{
  "model": "image diffusion model",
  "dataset": "photos of plants, animals and fungi (iNaturalist)",
  "train_examples": 77898,
  "image_size": 32,
  "horizontal_flip": true,
  "conditioning": "none",
  "arch": "uvit",
  "objective": "epsilon",
  "cond_dim": 128,
  "norm": "layernorm",
  "norm_position": "sandwich",
  "activation": "gelu",
  "mlp_ratio": 3,
  "head_dim": 16,
  "fused_qkv": false,
  "qk_norm": false,
  "parallel_block": false,
  "dropout": 0.1,
  "inner_norm": false,
  "moe": "expert_choice",
  "num_experts": 8,
  "moe_every": 2,
  "expert_mlp_ratio": 0.5,
  "experts_per_token": 2,
  "shared_expert": false,
  "patch_size": [4, 4],
  "layers": 12,
  "width": 128,
  "positions": "learned",
  "optimizer": "soap",
  "beta2": 0.99,
  "lr": 0.0032,
  "beta1": 0.95,
  "shampoo_beta": 0.95,
  "eps": 1e-08,
  "precondition_frequency": 25,
  "max_precond_dim": 1024,
  "one_sided": false,
  "adamw_lr_other_params": 0.0018,
  "ema_decay": 0.995,
  "steps": 8100,
  "batch_size": 128,
  "epochs": 13.3,
  "lr_schedule": "wsd",
  "decay_fraction": 0.2,
  "final_lr_fraction": 0,
  "warmup_steps": 810,
  "weight_decay": 0.2,
  "adamw_weight_decay_other_params": 0
}
Rows from block 5, named by matrix and row number. Rows with one number belong to one attention dimension. Each number is 50 + 15 x the weight over its row's rms, rounded and kept within 0 to 99. All counts start at 0. After the name is the row's rms in percent of the matrix's.
# q: attention query (model.blocks.5.attn.q.weight, 128x128), inputs 86-127
# k: attention key (model.blocks.5.attn.k.weight, 128x128), inputs 86-127
q.49 098:45 37 36 22 89 50 38 43 60 38 36 57 48 54 66 57 43 29 79 42 43 54 39 49 53 23 37 43 40 84 66 45 51 49 43 55 36 43 77 71 35 44
k.49 088:26 42 70 52 66 52 44 45 35 63 53 64 82 34 57 55 39 54 25 28 84 74 65 38 49 46 33 47 53 63 51 67 23 41 39 61 52 70 78 34 47 35
q.50 100:48 83 32 40 61 84 47 75 32 80 43 61 24 60 61 57 74 29 47 47 73 37 38 16 38 45 36 32 34 45 50 37 38 51 24 34 53 25 52 41 46 48
k.50 092:37 24 63 60 53 34 63 20 56 49 72 60 71 51 74 28 40 50 32 43 41 37 45 65 65 37 65 69 57 57 65 45 58 33 80 39 55 52 72 63 74 49
q.51 106:62 57 21 34 41 53 56 28 69 43 38 66 27 65 50 22 60 13 42 28 71 57 73 64 59 52 57 35 29 54 48 45 61 48 54 52 52 51 32 20 31 52
k.51 097:51 51 57 88 50 26 39 74 50 47 53 49 84 49 79 46 49 47 64 38 51 41 85 69 38 67 42 22 41 46 62 47 58 67 61 54 39 33 64 75 37 52
q.52 109:57 37 68 82 51 66 36 36 55 60 40 58 56 50 56 52 58 19 45 56 56 61 67 56 44 58 23 42 33 45 26 70 53 55 41 16 57 20 48 50 15 44
k.52 089:60 37 69 40 49 16 44 33 62 58 53 89 69 34 72 70 68 78 37 46 58 53 45 75 62 66 55 44 76 41 68 52 41 41 33 62 65 59 71 45 28 80
q.53 120:38 69 30 58 37 44 35 21 47 27 64 50 52 48 32 24 34 39 62 52 46 36 49 56 46 64 43 57 51 43 21 28 59 19 66 20 32 18 54 71 61 73
k.53 101:65 41 73 46 28 46 46 55 48 55 51 47 22 68 48 46 06 52 68 68 32 44 49 42 40 80 52 77 56 50 50 56 72 63 15 51 41 40 87 41 64 40
q.54 099:63 57 62 58 50 28 44 53 67 46 34 64 65 28 60 45 69 47 74 53 48 64 37 67 61 40 40 28 45 39 86 83 18 66 48 63 45 70 34 61 32 46
k.54 082:57 52 81 37 59 75 50 54 55 25 44 43 43 51 56 57 48 47 38 39 45 73 85 42 45 48 44 40 38 49 32 68 45 73 29 64 86 79 36 39 25 42
q.55 109:62 64 36 55 46 28 45 68 53 26 77 38 31 57 47 53 50 57 31 59 65 60 73 59 63 52 43 40 38 54 43 49 49 57 46 59 37 87 47 22 35 53
k.55 092:64 68 43 60 72 57 52 40 66 45 41 57 63 32 50 39 44 24 72 37 25 60 54 70 68 27 49 33 40 25 47 55 72 41 77 56 81 12 65 52 49 54
q.56 112:42 53 23 50 72 62 53 35 39 34 43 41 66 47 42 34 57 19 13 21 62 54 45 59 64 44 41 27 45 44 64 74 58 41 29 42 65 50 45 39 43 39
k.56 102:53 39 49 52 46 79 62 88 59 41 35 45 30 43 48 56 44 64 68 45 31 61 67 43 31 65 37 53 61 51 35 61 53 36 46 63 51 26 61 58 57 55
q.57 102:38 44 29 20 69 45 39 65 78 37 55 45 47 70 44 53 53 87 67 73 48 63 35 34 31 61 26 89 78 54 54 46 55 45 49 50 47 57 69 52 56 51
k.57 094:44 34 92 64 52 60 49 22 59 47 52 61 59 44 43 59 43 54 84 54 54 86 34 47 35 32 62 39 45 55 39 76 22 66 50 38 56 44 53 33 50 44
q.58 106:43 57 29 64 60 33 55 50 25 43 35 76 88 49 33 57 25 46 64 42 53 75 33 26 38 21 44 61 35 39 36 72 40 44 56 63 55 44 57 29 29 35
k.58 094:43 53 61 27 57 57 70 44 44 41 43 51 38 40 79 50 43 74 46 50 46 50 97 32 47 54 67 22 61 60 64 58 48 27 27 63 38 26 51 50 35 49
q.59 121:57 39 49 51 51 19 16 50 64 53 51 45 53 61 69 42 41 40 87 83 26 40 47 50 54 53 51 46 26 34 53 30 64 60 22 51 61 61 49 59 56 82
k.59 102:54 31 48 50 53 62 26 29 37 35 61 61 80 22 30 71 38 59 36 30 51 46 52 17 50 51 58 45 61 65 49 56 46 54 37 51 63 58 51 51 31 38
q.60 093:32 57 27 44 73 47 40 38 42 29 42 60 42 70 66 61 32 31 66 45 78 68 29 53 82 46 50 57 49 37 65 31 46 53 75 62 50 42 47 39 32 43
k.60 095:59 15 75 46 18 48 51 60 44 69 64 62 72 24 49 66 22 76 63 37 52 57 39 64 43 48 23 38 56 59 51 68 52 53 36 30 70 50 66 56 21 47
q.61 097:47 43 40 52 74 45 57 40 64 41 60 45 46 30 26 31 47 38 43 15 59 60 60 61 47 30 78 31 40 43 70 75 44 62 43 36 42 55 63 45 58 34
k.61 089:51 40 25 52 30 36 38 69 36 31 47 34 59 45 73 54 48 43 76 69 29 50 81 39 60 59 36 51 22 45 11 56 63 67 52 65 62 71 69 71 34 55
q.62 102:69 37 50 46 74 39 47 63 49 50 51 52 38 39 82 45 69 73 53 29 33 52 78 33 51 35 35 56 55 40 50 49 62 28 35 57 69 48 74 63 49 80
k.62 098:35 58 62 62 35 52 69 47 68 28 46 58 85 67 24 76 58 31 27 41 50 43 67 45 33 53 57 28 40 66 31 86 42 53 50 20 83 53 33 27 30 36
q.63 094:51 45 29 48 28 60 47 46 63 57 68 56 48 38 50 82 67 67 47 36 44 56 41 60 44 50 25 55 54 20 43 37 44 34 46 72 31 78 58 30 51 43
k.63 086:54 38 68 63 45 18 45 46 57 40 63 63 40 58 40 27 52 51 40 51 47 74 28 62 60 30 45 42 68 47 67 50 18 50 69 30 63 38 50 60 46 33
q.64 097:41 35 30 70 72 45 66 63 41 45 62 46 56 37 38 34 50 53 63 74 53 67 57 26 80 47 70 62 40 22 43 47 48 53 36 61 32 63 41 52 19 45
k.64 102:23 54 26 51 62 40 72 69 67 48 43 47 50 21 46 27 56 54 51 46 58 38 68 61 62 32 59 54 35 14 36 70 71 37 31 51 46 67 30 70 24 60
q.65 087:56 31 99 30 69 52 45 35 55 38 50 47 33 33 50 26 53 52 35 66 51 57 54 59 77 64 67 42 66 45 68 67 64 54 56 54 59 61 35 42 37 17
k.65 094:26 53 58 51 55 59 51 48 73 30 45 72 67 53 62 28 37 45 52 12 69 42 62 44 58 41 69 48 57 38 55 84 45 51 54 31 83 62 29 36 31 45
q.66 108:37 57 65 47 47 56 84 66 80 31 48 63 50 58 61 55 50 86 38 64 35 50 40 65 60 21 49 34 62 69 60 60 41 23 58 62 70 52 73 47 57 21
k.66 104:55 53 44 27 57 57 43 33 58 51 42 49 43 27 53 50 49 73 54 59 36 60 69 54 41 35 58 69 60 51 73 79 43 40 86 26 50 14 31 50 42 48
q.67 094:68 67 83 64 47 74 50 44 68 51 70 43 34 60 31 56 41 38 33 50 62 34 52 52 59 49 16 54 46 54 48 44 46 37 56 57 64 38 38 48 67 48
k.67 094:39 60 62 69 42 62 44 62 45 59 57 44 58 46 49 53 60 10 44 49 43 43 41 57 47 57 36 53 43 48 39 49 42 39 40 55 54 43 57 26 59 62
q.68 095:62 61 40 44 52 45 68 64 47 43 17 65 67 95 69 50 48 42 63 28 62 28 53 45 66 42 59 50 65 36 69 60 66 85 50 30 61 40 47 53 30 39
k.68 098:68 51 43 45 39 25 57 46 62 58 61 66 77 30 40 43 42 45 15 30 39 61 67 49 43 56 44 64 69 37 34 56 47 61 45 28 57 51 23 54 56 41
q.69 106:41 45 57 55 38 71 62 37 54 62 54 45 48 24 83 82 48 66 45 65 47 43 49 64 51 37 36 36 42 48 55 57 50 49 50 40 68 56 52 64 68 54
k.69 111:66 34 64 48 44 48 74 35 40 52 31 80 40 35 62 81 46 86 72 59 38 50 49 65 30 41 53 26 51 51 56 58 73 40 65 53 68 43 94 44 36 64
q.70 095:85 48 29 50 32 46 60 37 44 36 60 42 74 65 48 59 45 53 25 55 67 52 47 37 52 44 23 20 63 63 58 20 55 48 55 52 50 33 61 41 48 22
k.70 098:53 66 52 42 37 63 59 54 34 58 57 42 49 52 54 42 35 54 40 71 71 61 58 46 40 22 45 61 60 94 76 46 60 11 45 34 43 40 64 14 37 45
q.71 105:22 63 34 89 69 58 32 50 45 62 41 75 71 30 35 54 50 73 33 57 49 58 46 54 38 59 27 57 55 63 39 65 46 51 50 63 45 57 63 58 59 45
k.71 105:26 55 47 40 44 39 76 76 35 56 63 70 49 45 56 53 38 82 37 49 41 47 19 49 18 63 64 76 69 59 19 62 49 25 51 30 32 71 63 43 63 51
q.72 075:72 45 48 59 47 52 70 17 65 67 42 31 56 47 45 78 61 41 64 64 67 53 59 43 56 59 64 50 63 47 53 46 68 35 33 41 74 56 37 45 34 60
k.72 088:42 79 53 73 46 61 37 30 44 60 63 58 68 28 46 44 68 61 41 37 45 52 56 68 76 29 68 55 55 57 55 46 24 41 47 31 32 43 32 28 53 70
q.73 099:02 40 41 56 67 58 35 45 68 60 77 39 44 34 28 40 41 59 49 49 62 39 80 64 71 69 45 63 46 61 53 42 62 29 27 51 46 79 44 53 62 76
k.73 101:09 31 43 58 56 50 34 41 45 43 66 44 38 71 45 23 54 54 52 42 23 14 50 46 79 77 78 46 64 51 55 43 85 54 63 44 67 58 60 63 55 49
q.74 093:21 65 68 22 47 46 70 43 53 52 43 46 58 69 40 54 61 72 37 62 37 44 55 47 48 36 59 71 42 42 28 38 59 26 53 75 61 45 45 51 32 48
k.74 095:34 59 45 21 54 57 32 17 46 40 63 54 67 60 85 43 36 65 47 59 33 62 69 27 50 64 58 71 63 62 67 41 39 27 82 70 54 44 76 31 30 49
q.75 089:48 73 31 51 50 65 23 60 12 60 45 64 55 45 53 40 53 35 73 53 34 66 54 58 54 32 43 47 23 34 29 72 44 38 52 40 75 42 50 57 56 45
k.75 099:35 63 34 87 34 69 39 74 27 64 41 26 59 51 63 17 64 33 48 34 40 61 69 58 41 33 50 63 57 48 21 48 54 59 45 63 71 49 27 74 65 46
q.76 094:37 44 23 40 33 38 73 60 38 42 56 61 62 30 30 41 53 63 44 37 66 58 35 55 20 66 51 38 49 60 31 76 41 50 62 39 44 76 25 66 49 38
k.76 090:54 29 48 43 49 78 46 73 33 49 48 51 59 63 39 42 29 47 61 44 63 44 42 44 43 24 87 39 56 51 60 55 39 03 47 46 53 53 39 51 81 20
q.77 095:74 63 35 41 71 35 39 48 78 67 54 65 63 46 72 45 53 58 53 60 69 57 55 53 28 55 54 47 49 51 32 47 34 60 46 45 42 46 37 46 61 34
k.77 092:64 50 45 32 71 69 67 72 66 68 41 92 50 30 61 48 56 62 51 51 65 40 36 34 35 53 51 53 39 39 54 51 47 56 60 27 47 69 46 36 58 63
q.78 097:47 66 32 29 70 40 49 24 60 45 62 62 60 22 67 47 34 72 36 28 39 66 57 54 42 60 50 16 68 28 75 63 30 51 34 53 49 85 48 42 43 44
k.78 109:46 49 61 48 94 24 45 63 79 56 39 39 52 29 59 68 25 59 47 21 47 41 45 58 76 75 71 39 43 39 61 46 36 50 38 56 55 39 72 67 39 55
q.79 094:50 70 33 46 55 54 66 40 38 19 44 34 41 32 26 27 84 52 65 74 49 50 83 42 48 64 66 44 62 68 80 38 53 30 48 66 36 63 75 70 69 50
k.79 100:29 78 23 41 56 68 58 37 32 71 60 55 29 46 27 26 68 40 51 37 49 32 90 74 37 55 39 57 52 55 85 50 76 25 54 66 48 50 72 66 39 45
q.80 115:43 51 52 52 69 37 45 17 45 49 52 47 50 42 47 56 38 35 52 59 44 32 31 34 44 22 60 45 52 34 34 46 30 51 77 33 43 31 30 54 72 54
k.80 118:47 34 34 37 64 17 50 34 60 26 68 67 77 54 32 59 33 54 56 53 71 60 47 44 28 56 83 43 39 63 55 56 28 26 49 38 39 56 33 44 43 47
q.81 115:42 57 55 62 46 43 55 55 62 51 33 21 76 56 68 29 58 64 49 61 53 50 63 65 52 31 54 62 61 59 43 09 35 61 76 61 55 39 61 53 21 42
k.81 113:49 25 30 47 55 52 75 25 64 65 31 13 77 64 51 34 45 59 63 68 44 49 62 22 64 63 42 34 57 66 63 34 41 66 34 68 37 53 57 56 51 63
q.82 112:52 56 18 42 63 35 57 69 58 42 26 53 26 40 64 23 20 55 55 55 71 55 25 46 72 60 75 53 45 28 61 49 59 63 26 46 37 67 27 57 42 45
k.82 125:51 56 52 47 51 50 50 78 39 57 52 73 46 49 61 58 60 63 57 77 67 47 72 56 52 23 61 56 31 42 46 49 52 63 56 16 59 65 33 43 32 20
q.83 106:37 42 59 42 26 68 71 85 46 70 52 46 66 93 47 66 40 41 62 74 56 33 46 56 41 42 27 56 56 67 42 54 76 63 67 66 52 29 59 51 42 47
k.83 116:28 46 58 18 45 65 72 84 63 34 55 65 56 74 62 48 30 55 69 50 39 67 41 68 70 28 39 42 71 66 51 40 47 39 42 44 45 21 56 56 33 61
q.84 099:49 56 56 55 48 44 59 41 62 41 64 46 36 71 48 39 45 20 33 55 86 70 45 66 50 50 59 40 53 76 58 59 17 49 86 37 34 65 32 50 84 61
k.84 098:56 61 56 47 51 45 30 38 77 13 57 69 57 45 33 62 28 57 42 51 67 62 22 52 49 41 70 43 46 53 33 53 39 36 79 30 24 40 44 53 55 43
q.85 102:78 55 59 44 39 49 46 45 53 51 46 56 43 58 41 65 67 44 31 44 54 22 72 85 66 56 54 39 43 34 75 34 46 70 87 42 73 45 49 30 63 58
k.85 095:54 50 49 62 37 45 39 39 59 54 74 49 33 52 87 44 55 40 60 48 91 49 69 78 62 47 58 52 62 31 68 51 65 41 62 13 83 55 41 30 46 61
q.86 107:58 48 46 28 25 65 73 51 72 69 30 79 40 47 45 66 55 47 58 41 30 59 68 65 45 74 39 47 34 59 69 44 62 35 68 55 57 42 49 54 68 63
k.86 098:30 73 65 61 46 59 55 40 59 33 45 05 75 38 32 33 60 59 41 39 39 35 78 51 59 61 57 56 56 28 43 46 61 40 56 38 49 48 70 52 61 66
q.87 092:48 52 47 34 34 62 34 42 32 57 16 30 42 29 40 33 42 44 78 62 57 47 64 59 64 69 55 41 56 68 48 14 54 58 30 69 87 58 39 63 97 49
k.87 102:53 78 33 23 43 59 27 51 56 35 74 37 38 52 58 73 69 61 58 58 40 33 60 46 35 65 27 33 65 95 50 30 56 45 38 36 36 64 55 58 85 48
q.88 111:48 52 55 71 38 78 41 55 38 25 66 53 21 59 65 62 45 37 68 59 31 36 48 33 25 29 30 34 46 49 34 72 56 44 54 80 50 37 50 54 34 41
k.88 112:48 48 59 46 40 54 44 49 28 38 64 28 47 51 47 38 47 43 91 68 42 64 36 60 60 42 40 59 51 39 24 33 44 37 41 47 78 41 44 42 31 41
q.89 095:39 55 59 48 61 47 13 33 50 50 34 62 58 27 31 50 65 47 71 57 35 16 63 25 64 50 61 60 46 14 26 52 38 32 39 63 42 57 63 53 40 69
k.89 100:45 32 57 50 66 35 44 38 56 57 56 57 33 64 47 53 68 57 46 54 46 45 44 43 51 56 93 40 36 27 47 63 58 55 46 58 37 61 11 33 77 77
q.90 099:38 61 38 56 39 56 31 41 28 61 34 32 59 37 64 42 51 60 59 42 57 62 49 34 58 84 70 39 60 44 56 46 39 51 20 37 39 59 54 41 21 74
k.90 111:69 35 58 67 52 65 45 51 48 86 56 70 31 50 60 60 57 42 58 44 34 77 41 59 60 34 44 74 52 38 39 28 46 46 66 37 57 60 47 72 49 77
q.91 106:89 41 47 46 49 46 53 76 27 59 37 34 73 48 34 44 58 43 35 50 27 32 67 52 50 62 59 46 58 51 61 44 39 53 48 23 52 59 66 17 57 36
k.91 108:50 61 43 33 49 56 54 29 39 51 37 70 18 43 67 64 88 32 58 60 52 66 69 38 49 40 65 58 46 11 39 50 61 34 46 48 37 49 54 38 54 41
q.92 094:71 61 65 33 33 64 39 36 31 50 44 64 18 59 37 42 29 60 76 78 36 56 44 64 57 61 70 14 59 23 64 55 62 49 49 64 53 65 41 42 45 58
k.92 094:55 36 68 74 43 74 39 39 42 73 56 35 44 55 65 75 35 52 79 67 54 52 33 54 61 34 62 29 54 42 37 76 54 75 51 48 69 64 71 38 47 31
q.93 101:67 41 59 37 66 41 58 51 51 45 37 81 36 51 55 47 71 68 48 40 50 99 42 58 48 57 53 63 46 49 71 65 45 30 46 51 80 67 54 44 27 40
k.93 108:46 51 60 76 43 63 67 25 62 43 39 41 52 50 55 34 58 44 35 48 43 32 58 30 52 48 42 45 33 44 64 79 62 86 52 86 69 59 62 45 38 25
q.94 104:68 55 22 29 59 38 51 63 48 38 73 55 58 64 31 48 61 45 64 28 47 44 40 34 45 52 44 46 43 46 45 85 62 48 83 35 87 38 76 37 64 68
k.94 106:36 57 40 47 53 30 54 34 47 65 63 45 07 45 22 55 70 36 68 23 34 44 47 46 47 46 56 50 54 48 45 65 67 50 60 67 61 54 38 53 78 52
q.95 105:59 67 47 54 62 39 52 41 55 54 28 66 80 51 45 40 53 58 56 37 49 69 19 57 56 22 53 14 53 42 65 66 28 51 42 59 28 38 83 58 46 41
k.95 109:52 41 54 88 48 50 69 06 58 57 38 49 49 46 39 41 41 34 60 57 57 39 43 36 40 07 41 64 50 21 53 42 35 69 55 91 62 34 65 65 52 35
q.96 100:48 71 14 47 31 60 49 70 22 48 50 38 78 77 54 62 48 21 58 42 19 50 36 62 35 48 35 61 54 41 18 62 47 54 73 27 71 45 48 37 66 54
k.96 107:47 64 50 44 62 53 51 48 45 71 48 29 50 47 78 37 64 29 64 33 52 51 39 24 44 48 21 69 46 59 58 43 56 56 40 50 87 32 26 42 64 44
q.97 107:59 43 40 43 38 35 77 62 51 58 47 32 41 92 39 62 29 39 50 50 57 44 67 60 48 45 10 57 57 58 45 40 44 46 79 49 53 01 66 55 60 52
k.97 119:54 50 51 53 72 62 42 45 73 76 34 23 51 42 61 39 14 67 43 43 57 61 48 60 29 34 47 70 58 55 59 42 60 48 53 54 60 48 53 63 76 33
q.98 106:45 61 40 46 41 42 44 44 13 39 48 43 50 39 62 52 55 23 39 45 41 75 42 30 55 36 73 39 38 03 42 64 44 54 40 36 69 62 26 39 52 37
k.98 118:72 32 47 57 52 25 57 39 37 26 45 18 55 53 60 57 33 33 67 54 40 60 48 60 67 47 73 46 36 30 50 61 34 66 52 55 52 65 55 39 41 45
q.99 099:73 44 41 59 27 50 52 60 56 88 78 37 56 47 52 13 72 51 25 38 40 64 71 61 40 37 36 60 36 70 35 52 50 60 35 58 56 38 61 33 21 66
k.99 112:23 50 45 42 37 54 33 37 40 68 32 82 26 54 33 26 93 62 46 46 54 55 60 65 50 57 56 37 61 62 44 34 97 39 50 51 46 49 65 52 37 61
q.100 109:63 52 56 30 65 62 94 61 71 74 26 67 90 56 55 76 55 42 21 43 46 79 62 39 53 62 61 65 56 44 60 61 55 58 37 48 40 34 38 50 30 33
k.100 110:48 56 59 58 84 41 68 45 83 68 20 93 49 34 56 47 64 36 16 34 46 40 66 68 38 27 63 69 50 73 55 45 59 61 56 60 60 55 68 56 51 31
q.101 103:43 55 56 59 24 58 70 55 76 63 67 63 51 77 73 75 34 45 35 66 54 72 33 66 40 33 50 46 61 39 41 71 66 62 61 27 60 55 57 29 47 49
k.101 101:43 38 68 46 33 39 38 47 68 39 61 33 60 68 77 59 37 53 36 38 81 64 32 59 45 35 65 28 43 38 67 43 75 60 49 63 53 33 46 31 48 50
q.102 103:61 46 66 55 62 54 56 65 81 36 48 81 33 61 74 47 49 65 48 78 42 50 52 61 50 39 43 61 54 73 72 43 48 46 73 76 58 57 45 56 46 31
k.102 114:68 51 65 51 59 47 62 62 61 54 33 65 57 46 79 43 54 62 51 48 60 54 65 56 18 26 70 48 60 55 48 68 51 40 73 56 43 56 46 55 27 64
q.103 110:80 68 33 63 39 41 53 72 57 42 57 46 38 47 58 42 31 64 53 41 27 59 28 49 68 47 62 37 50 36 81 71 57 49 30 60 56 57 58 49 28 44
k.103 126:63 24 57 56 51 47 88 56 63 52 61 68 31 52 39 48 60 58 49 26 21 58 71 56 61 42 55 60 36 72 35 69 59 47 75 46 47 72 34 62 14 40
q.104 087:62 51 55 67 34 36 56 47 33 65 46 47 36 40 71 57 42 19 51 38 45 51 69 70 45 61 43 51 45 32 50 38 46 59 71 39 29 65 43 60 74 82
k.104 097:76 36 62 57 65 45 30 53 33 55 84 29 53 46 74 76 58 36 31 44 26 46 57 75 73 35 32 63 47 46 47 30 32 45 25 29 53 55 35 63 43 51
q.105 101:61 70 64 32 29 54 34 59 44 63 51 50 26 58 56 25 25 46 49 31 66 38 48 67 62 45 63 40 45 17 63 31 50 58 16 49 48 58 17 51 71 52
k.105 114:88 37 51 28 52 41 48 40 37 56 80 47 34 54 44 57 65 33 32 36 28 36 54 43 62 57 42 54 29 48 52 58 32 62 30 44 60 61 16 53 45 40
q.106 102:67 30 44 45 65 35 64 27 38 54 51 52 49 22 59 57 59 67 59 61 59 71 67 47 41 61 40 60 50 33 31 33 66 33 42 50 66 73 45 59 66 49
k.106 102:78 46 35 52 35 76 55 41 41 34 67 65 31 37 40 34 58 43 69 40 27 43 45 58 29 49 54 67 40 29 34 57 49 16 52 40 76 84 27 38 37 53
q.107 100:41 63 61 55 56 67 58 31 62 64 51 65 75 43 57 75 90 52 64 18 61 64 22 35 45 29 50 68 38 56 51 74 52 56 79 16 63 71 47 59 48 33
k.107 097:47 63 44 72 25 40 34 70 69 41 30 75 53 56 29 37 73 47 40 30 79 46 45 48 37 33 76 51 60 41 58 68 64 54 39 51 73 34 68 38 45 53
q.108 091:47 47 45 76 38 39 52 39 62 50 70 38 49 68 66 71 65 26 21 53 46 69 53 73 49 32 45 91 56 66 56 72 42 53 71 59 56 40 46 60 71 26
k.108 106:31 39 52 52 49 28 40 48 59 57 36 34 54 55 39 51 55 59 45 25 95 52 24 67 54 37 91 57 67 70 56 33 51 59 58 48 33 37 49 60 69 66
q.109 111:80 54 36 52 45 55 45 47 30 45 23 64 55 40 58 49 70 61 24 49 51 45 80 68 90 52 56 36 53 72 75 47 48 60 60 45 81 31 81 40 32 35
k.109 110:53 46 68 50 52 36 72 44 48 60 59 64 48 41 34 56 65 38 71 54 51 35 51 78 67 48 71 33 65 82 73 46 59 50 46 49 44 31 53 51 38 45
q.110 096:34 43 61 75 58 53 51 27 44 54 31 47 33 29 61 73 37 78 60 63 37 34 70 61 43 44 65 44 63 51 58 18 38 53 32 34 36 34 54 48 59 61
k.110 106:45 67 34 53 51 42 39 47 32 65 61 54 53 46 60 56 49 67 53 49 46 52 74 46 47 66 50 26 58 19 50 62 63 56 54 50 39 50 51 54 46 71
q.111 102:52 32 41 36 64 39 43 30 64 22 47 48 63 61 38 27 62 52 54 41 67 68 72 53 87 74 62 39 67 54 62 50 37 51 51 49 49 57 50 26 48 54
k.111 112:58 56 45 59 57 51 58 21 46 24 82 60 31 51 39 21 61 33 54 63 43 64 34 57 67 43 79 43 43 57 39 40 22 93 55 40 57 54 47 39 61 57
q.112 116:33 67 29 39 58 54 45 33 80 60 25 36 59 63 65 10 80 37 48 72 38 56 55 64 44 59 52 46 27 54 43 17 53 37 50 48 50 46 45 49 40 67
k.112 104:34 55 28 27 57 68 50 44 41 34 46 25 37 49 66 29 59 43 55 74 22 46 56 45 37 57 50 46 61 43 44 21 52 33 50 28 46 44 57 45 53 77
q.113 105:71 74 62 51 35 71 47 66 39 35 43 59 43 60 60 54 55 55 58 32 41 29 74 39 53 38 32 75 38 44 67 53 60 51 57 51 58 51 32 46 65 42
k.113 096:52 60 63 25 41 37 59 51 31 64 36 55 51 55 25 55 43 41 48 51 46 28 56 47 67 64 40 52 38 66 41 34 76 57 47 62 74 40 24 48 62 43
q.114 110:40 57 26 49 69 73 30 23 37 60 46 44 82 45 54 49 46 28 45 38 43 47 35 48 51 52 62 67 39 42 60 43 80 62 27 57 55 48 43 43 21 76
k.114 113:57 72 21 44 50 45 47 54 49 42 07 39 58 31 51 53 46 44 39 62 22 51 54 61 38 45 71 31 34 09 63 42 53 55 47 62 65 50 57 54 62 71
q.115 104:33 49 16 41 72 63 69 76 55 70 15 25 52 60 85 46 51 50 67 67 46 64 41 38 68 46 67 46 35 39 40 42 54 34 60 38 71 36 61 40 24 50
k.115 099:47 63 52 38 43 87 56 38 35 41 47 47 37 66 74 52 48 48 79 92 37 63 67 39 60 42 59 33 73 38 35 50 34 62 50 39 70 32 51 54 24 60
q.116 103:36 61 41 59 31 34 61 39 16 54 78 48 62 35 29 45 57 51 46 58 33 71 52 28 50 41 55 56 40 45 51 37 45 52 39 53 58 80 56 61 23 51
k.116 094:34 57 44 67 35 26 46 53 39 58 33 30 47 32 41 47 63 71 33 57 42 48 48 18 65 62 58 64 44 39 55 72 36 42 41 47 40 83 17 60 49 43
q.117 098:68 26 62 53 55 48 52 27 71 25 70 59 26 28 46 17 58 38 51 32 34 31 55 32 27 55 64 58 59 26 32 53 35 61 41 49 64 47 32 38 57 70
k.117 091:42 36 48 43 61 49 30 43 76 35 35 56 71 59 45 37 48 32 20 51 55 62 51 78 77 52 91 39 36 63 37 56 33 36 49 53 67 73 23 42 48 47
q.118 119:46 45 59 57 56 80 55 47 69 66 73 56 44 47 42 38 29 55 43 63 45 61 73 50 52 74 47 38 53 63 59 54 42 59 56 13 65 53 29 57 67 55
k.118 111:59 62 47 79 36 51 49 46 85 49 51 40 53 62 46 46 52 51 35 47 35 54 59 61 42 58 61 23 46 48 56 45 40 48 62 24 55 36 61 61 45 33
q.119 103:32 57 65 68 46 33 38 34 39 43 45 57 50 60 42 39 45 51 66 54 32 36 30 29 68 48 47 53 33 15 10 52 38 36 59 56 58 43 49 40 24 65
k.119 101:41 60 39 57 38 78 44 41 45 52 81 39 58 56 32 52 56 59 59 68 22 72 38 35 51 49 51 61 22 62 31 31 43 53 52 75 52 72 45 36 65 62
q.120 107:48 46 58 59 31 51 38 49 74 54 68 75 44 60 36 21 31 46 51 45 57 47 29 74 46 53 17 34 28 52 40 63 47 37 58 46 56 42 83 55 68 54
k.120 093:41 40 48 55 44 70 35 45 77 54 54 34 27 61 45 36 42 57 56 43 49 44 27 63 28 47 39 39 61 75 43 57 59 23 28 36 43 46 53 30 82 27
q.121 103:51 58 53 29 57 65 64 43 40 64 55 40 74 45 45 74 22 47 27 63 38 47 75 49 46 60 29 38 51 77 50 44 59 39 46 68 51 73 53 60 66 51
k.121 096:55 47 70 67 64 55 45 34 58 33 47 52 54 77 51 48 52 32 32 71 47 32 52 50 33 51 31 47 60 56 48 21 60 34 38 62 34 47 46 63 69 36
q.122 108:42 47 51 54 54 35 68 59 61 58 41 45 33 65 60 53 63 66 07 32 48 40 63 71 27 56 43 47 67 69 65 51 67 47 33 24 27 40 36 52 54 38
k.122 105:58 76 50 37 45 42 71 36 62 81 50 42 47 45 45 32 37 50 38 35 39 43 54 49 48 73 39 46 46 80 30 31 66 45 60 62 18 79 59 60 77 45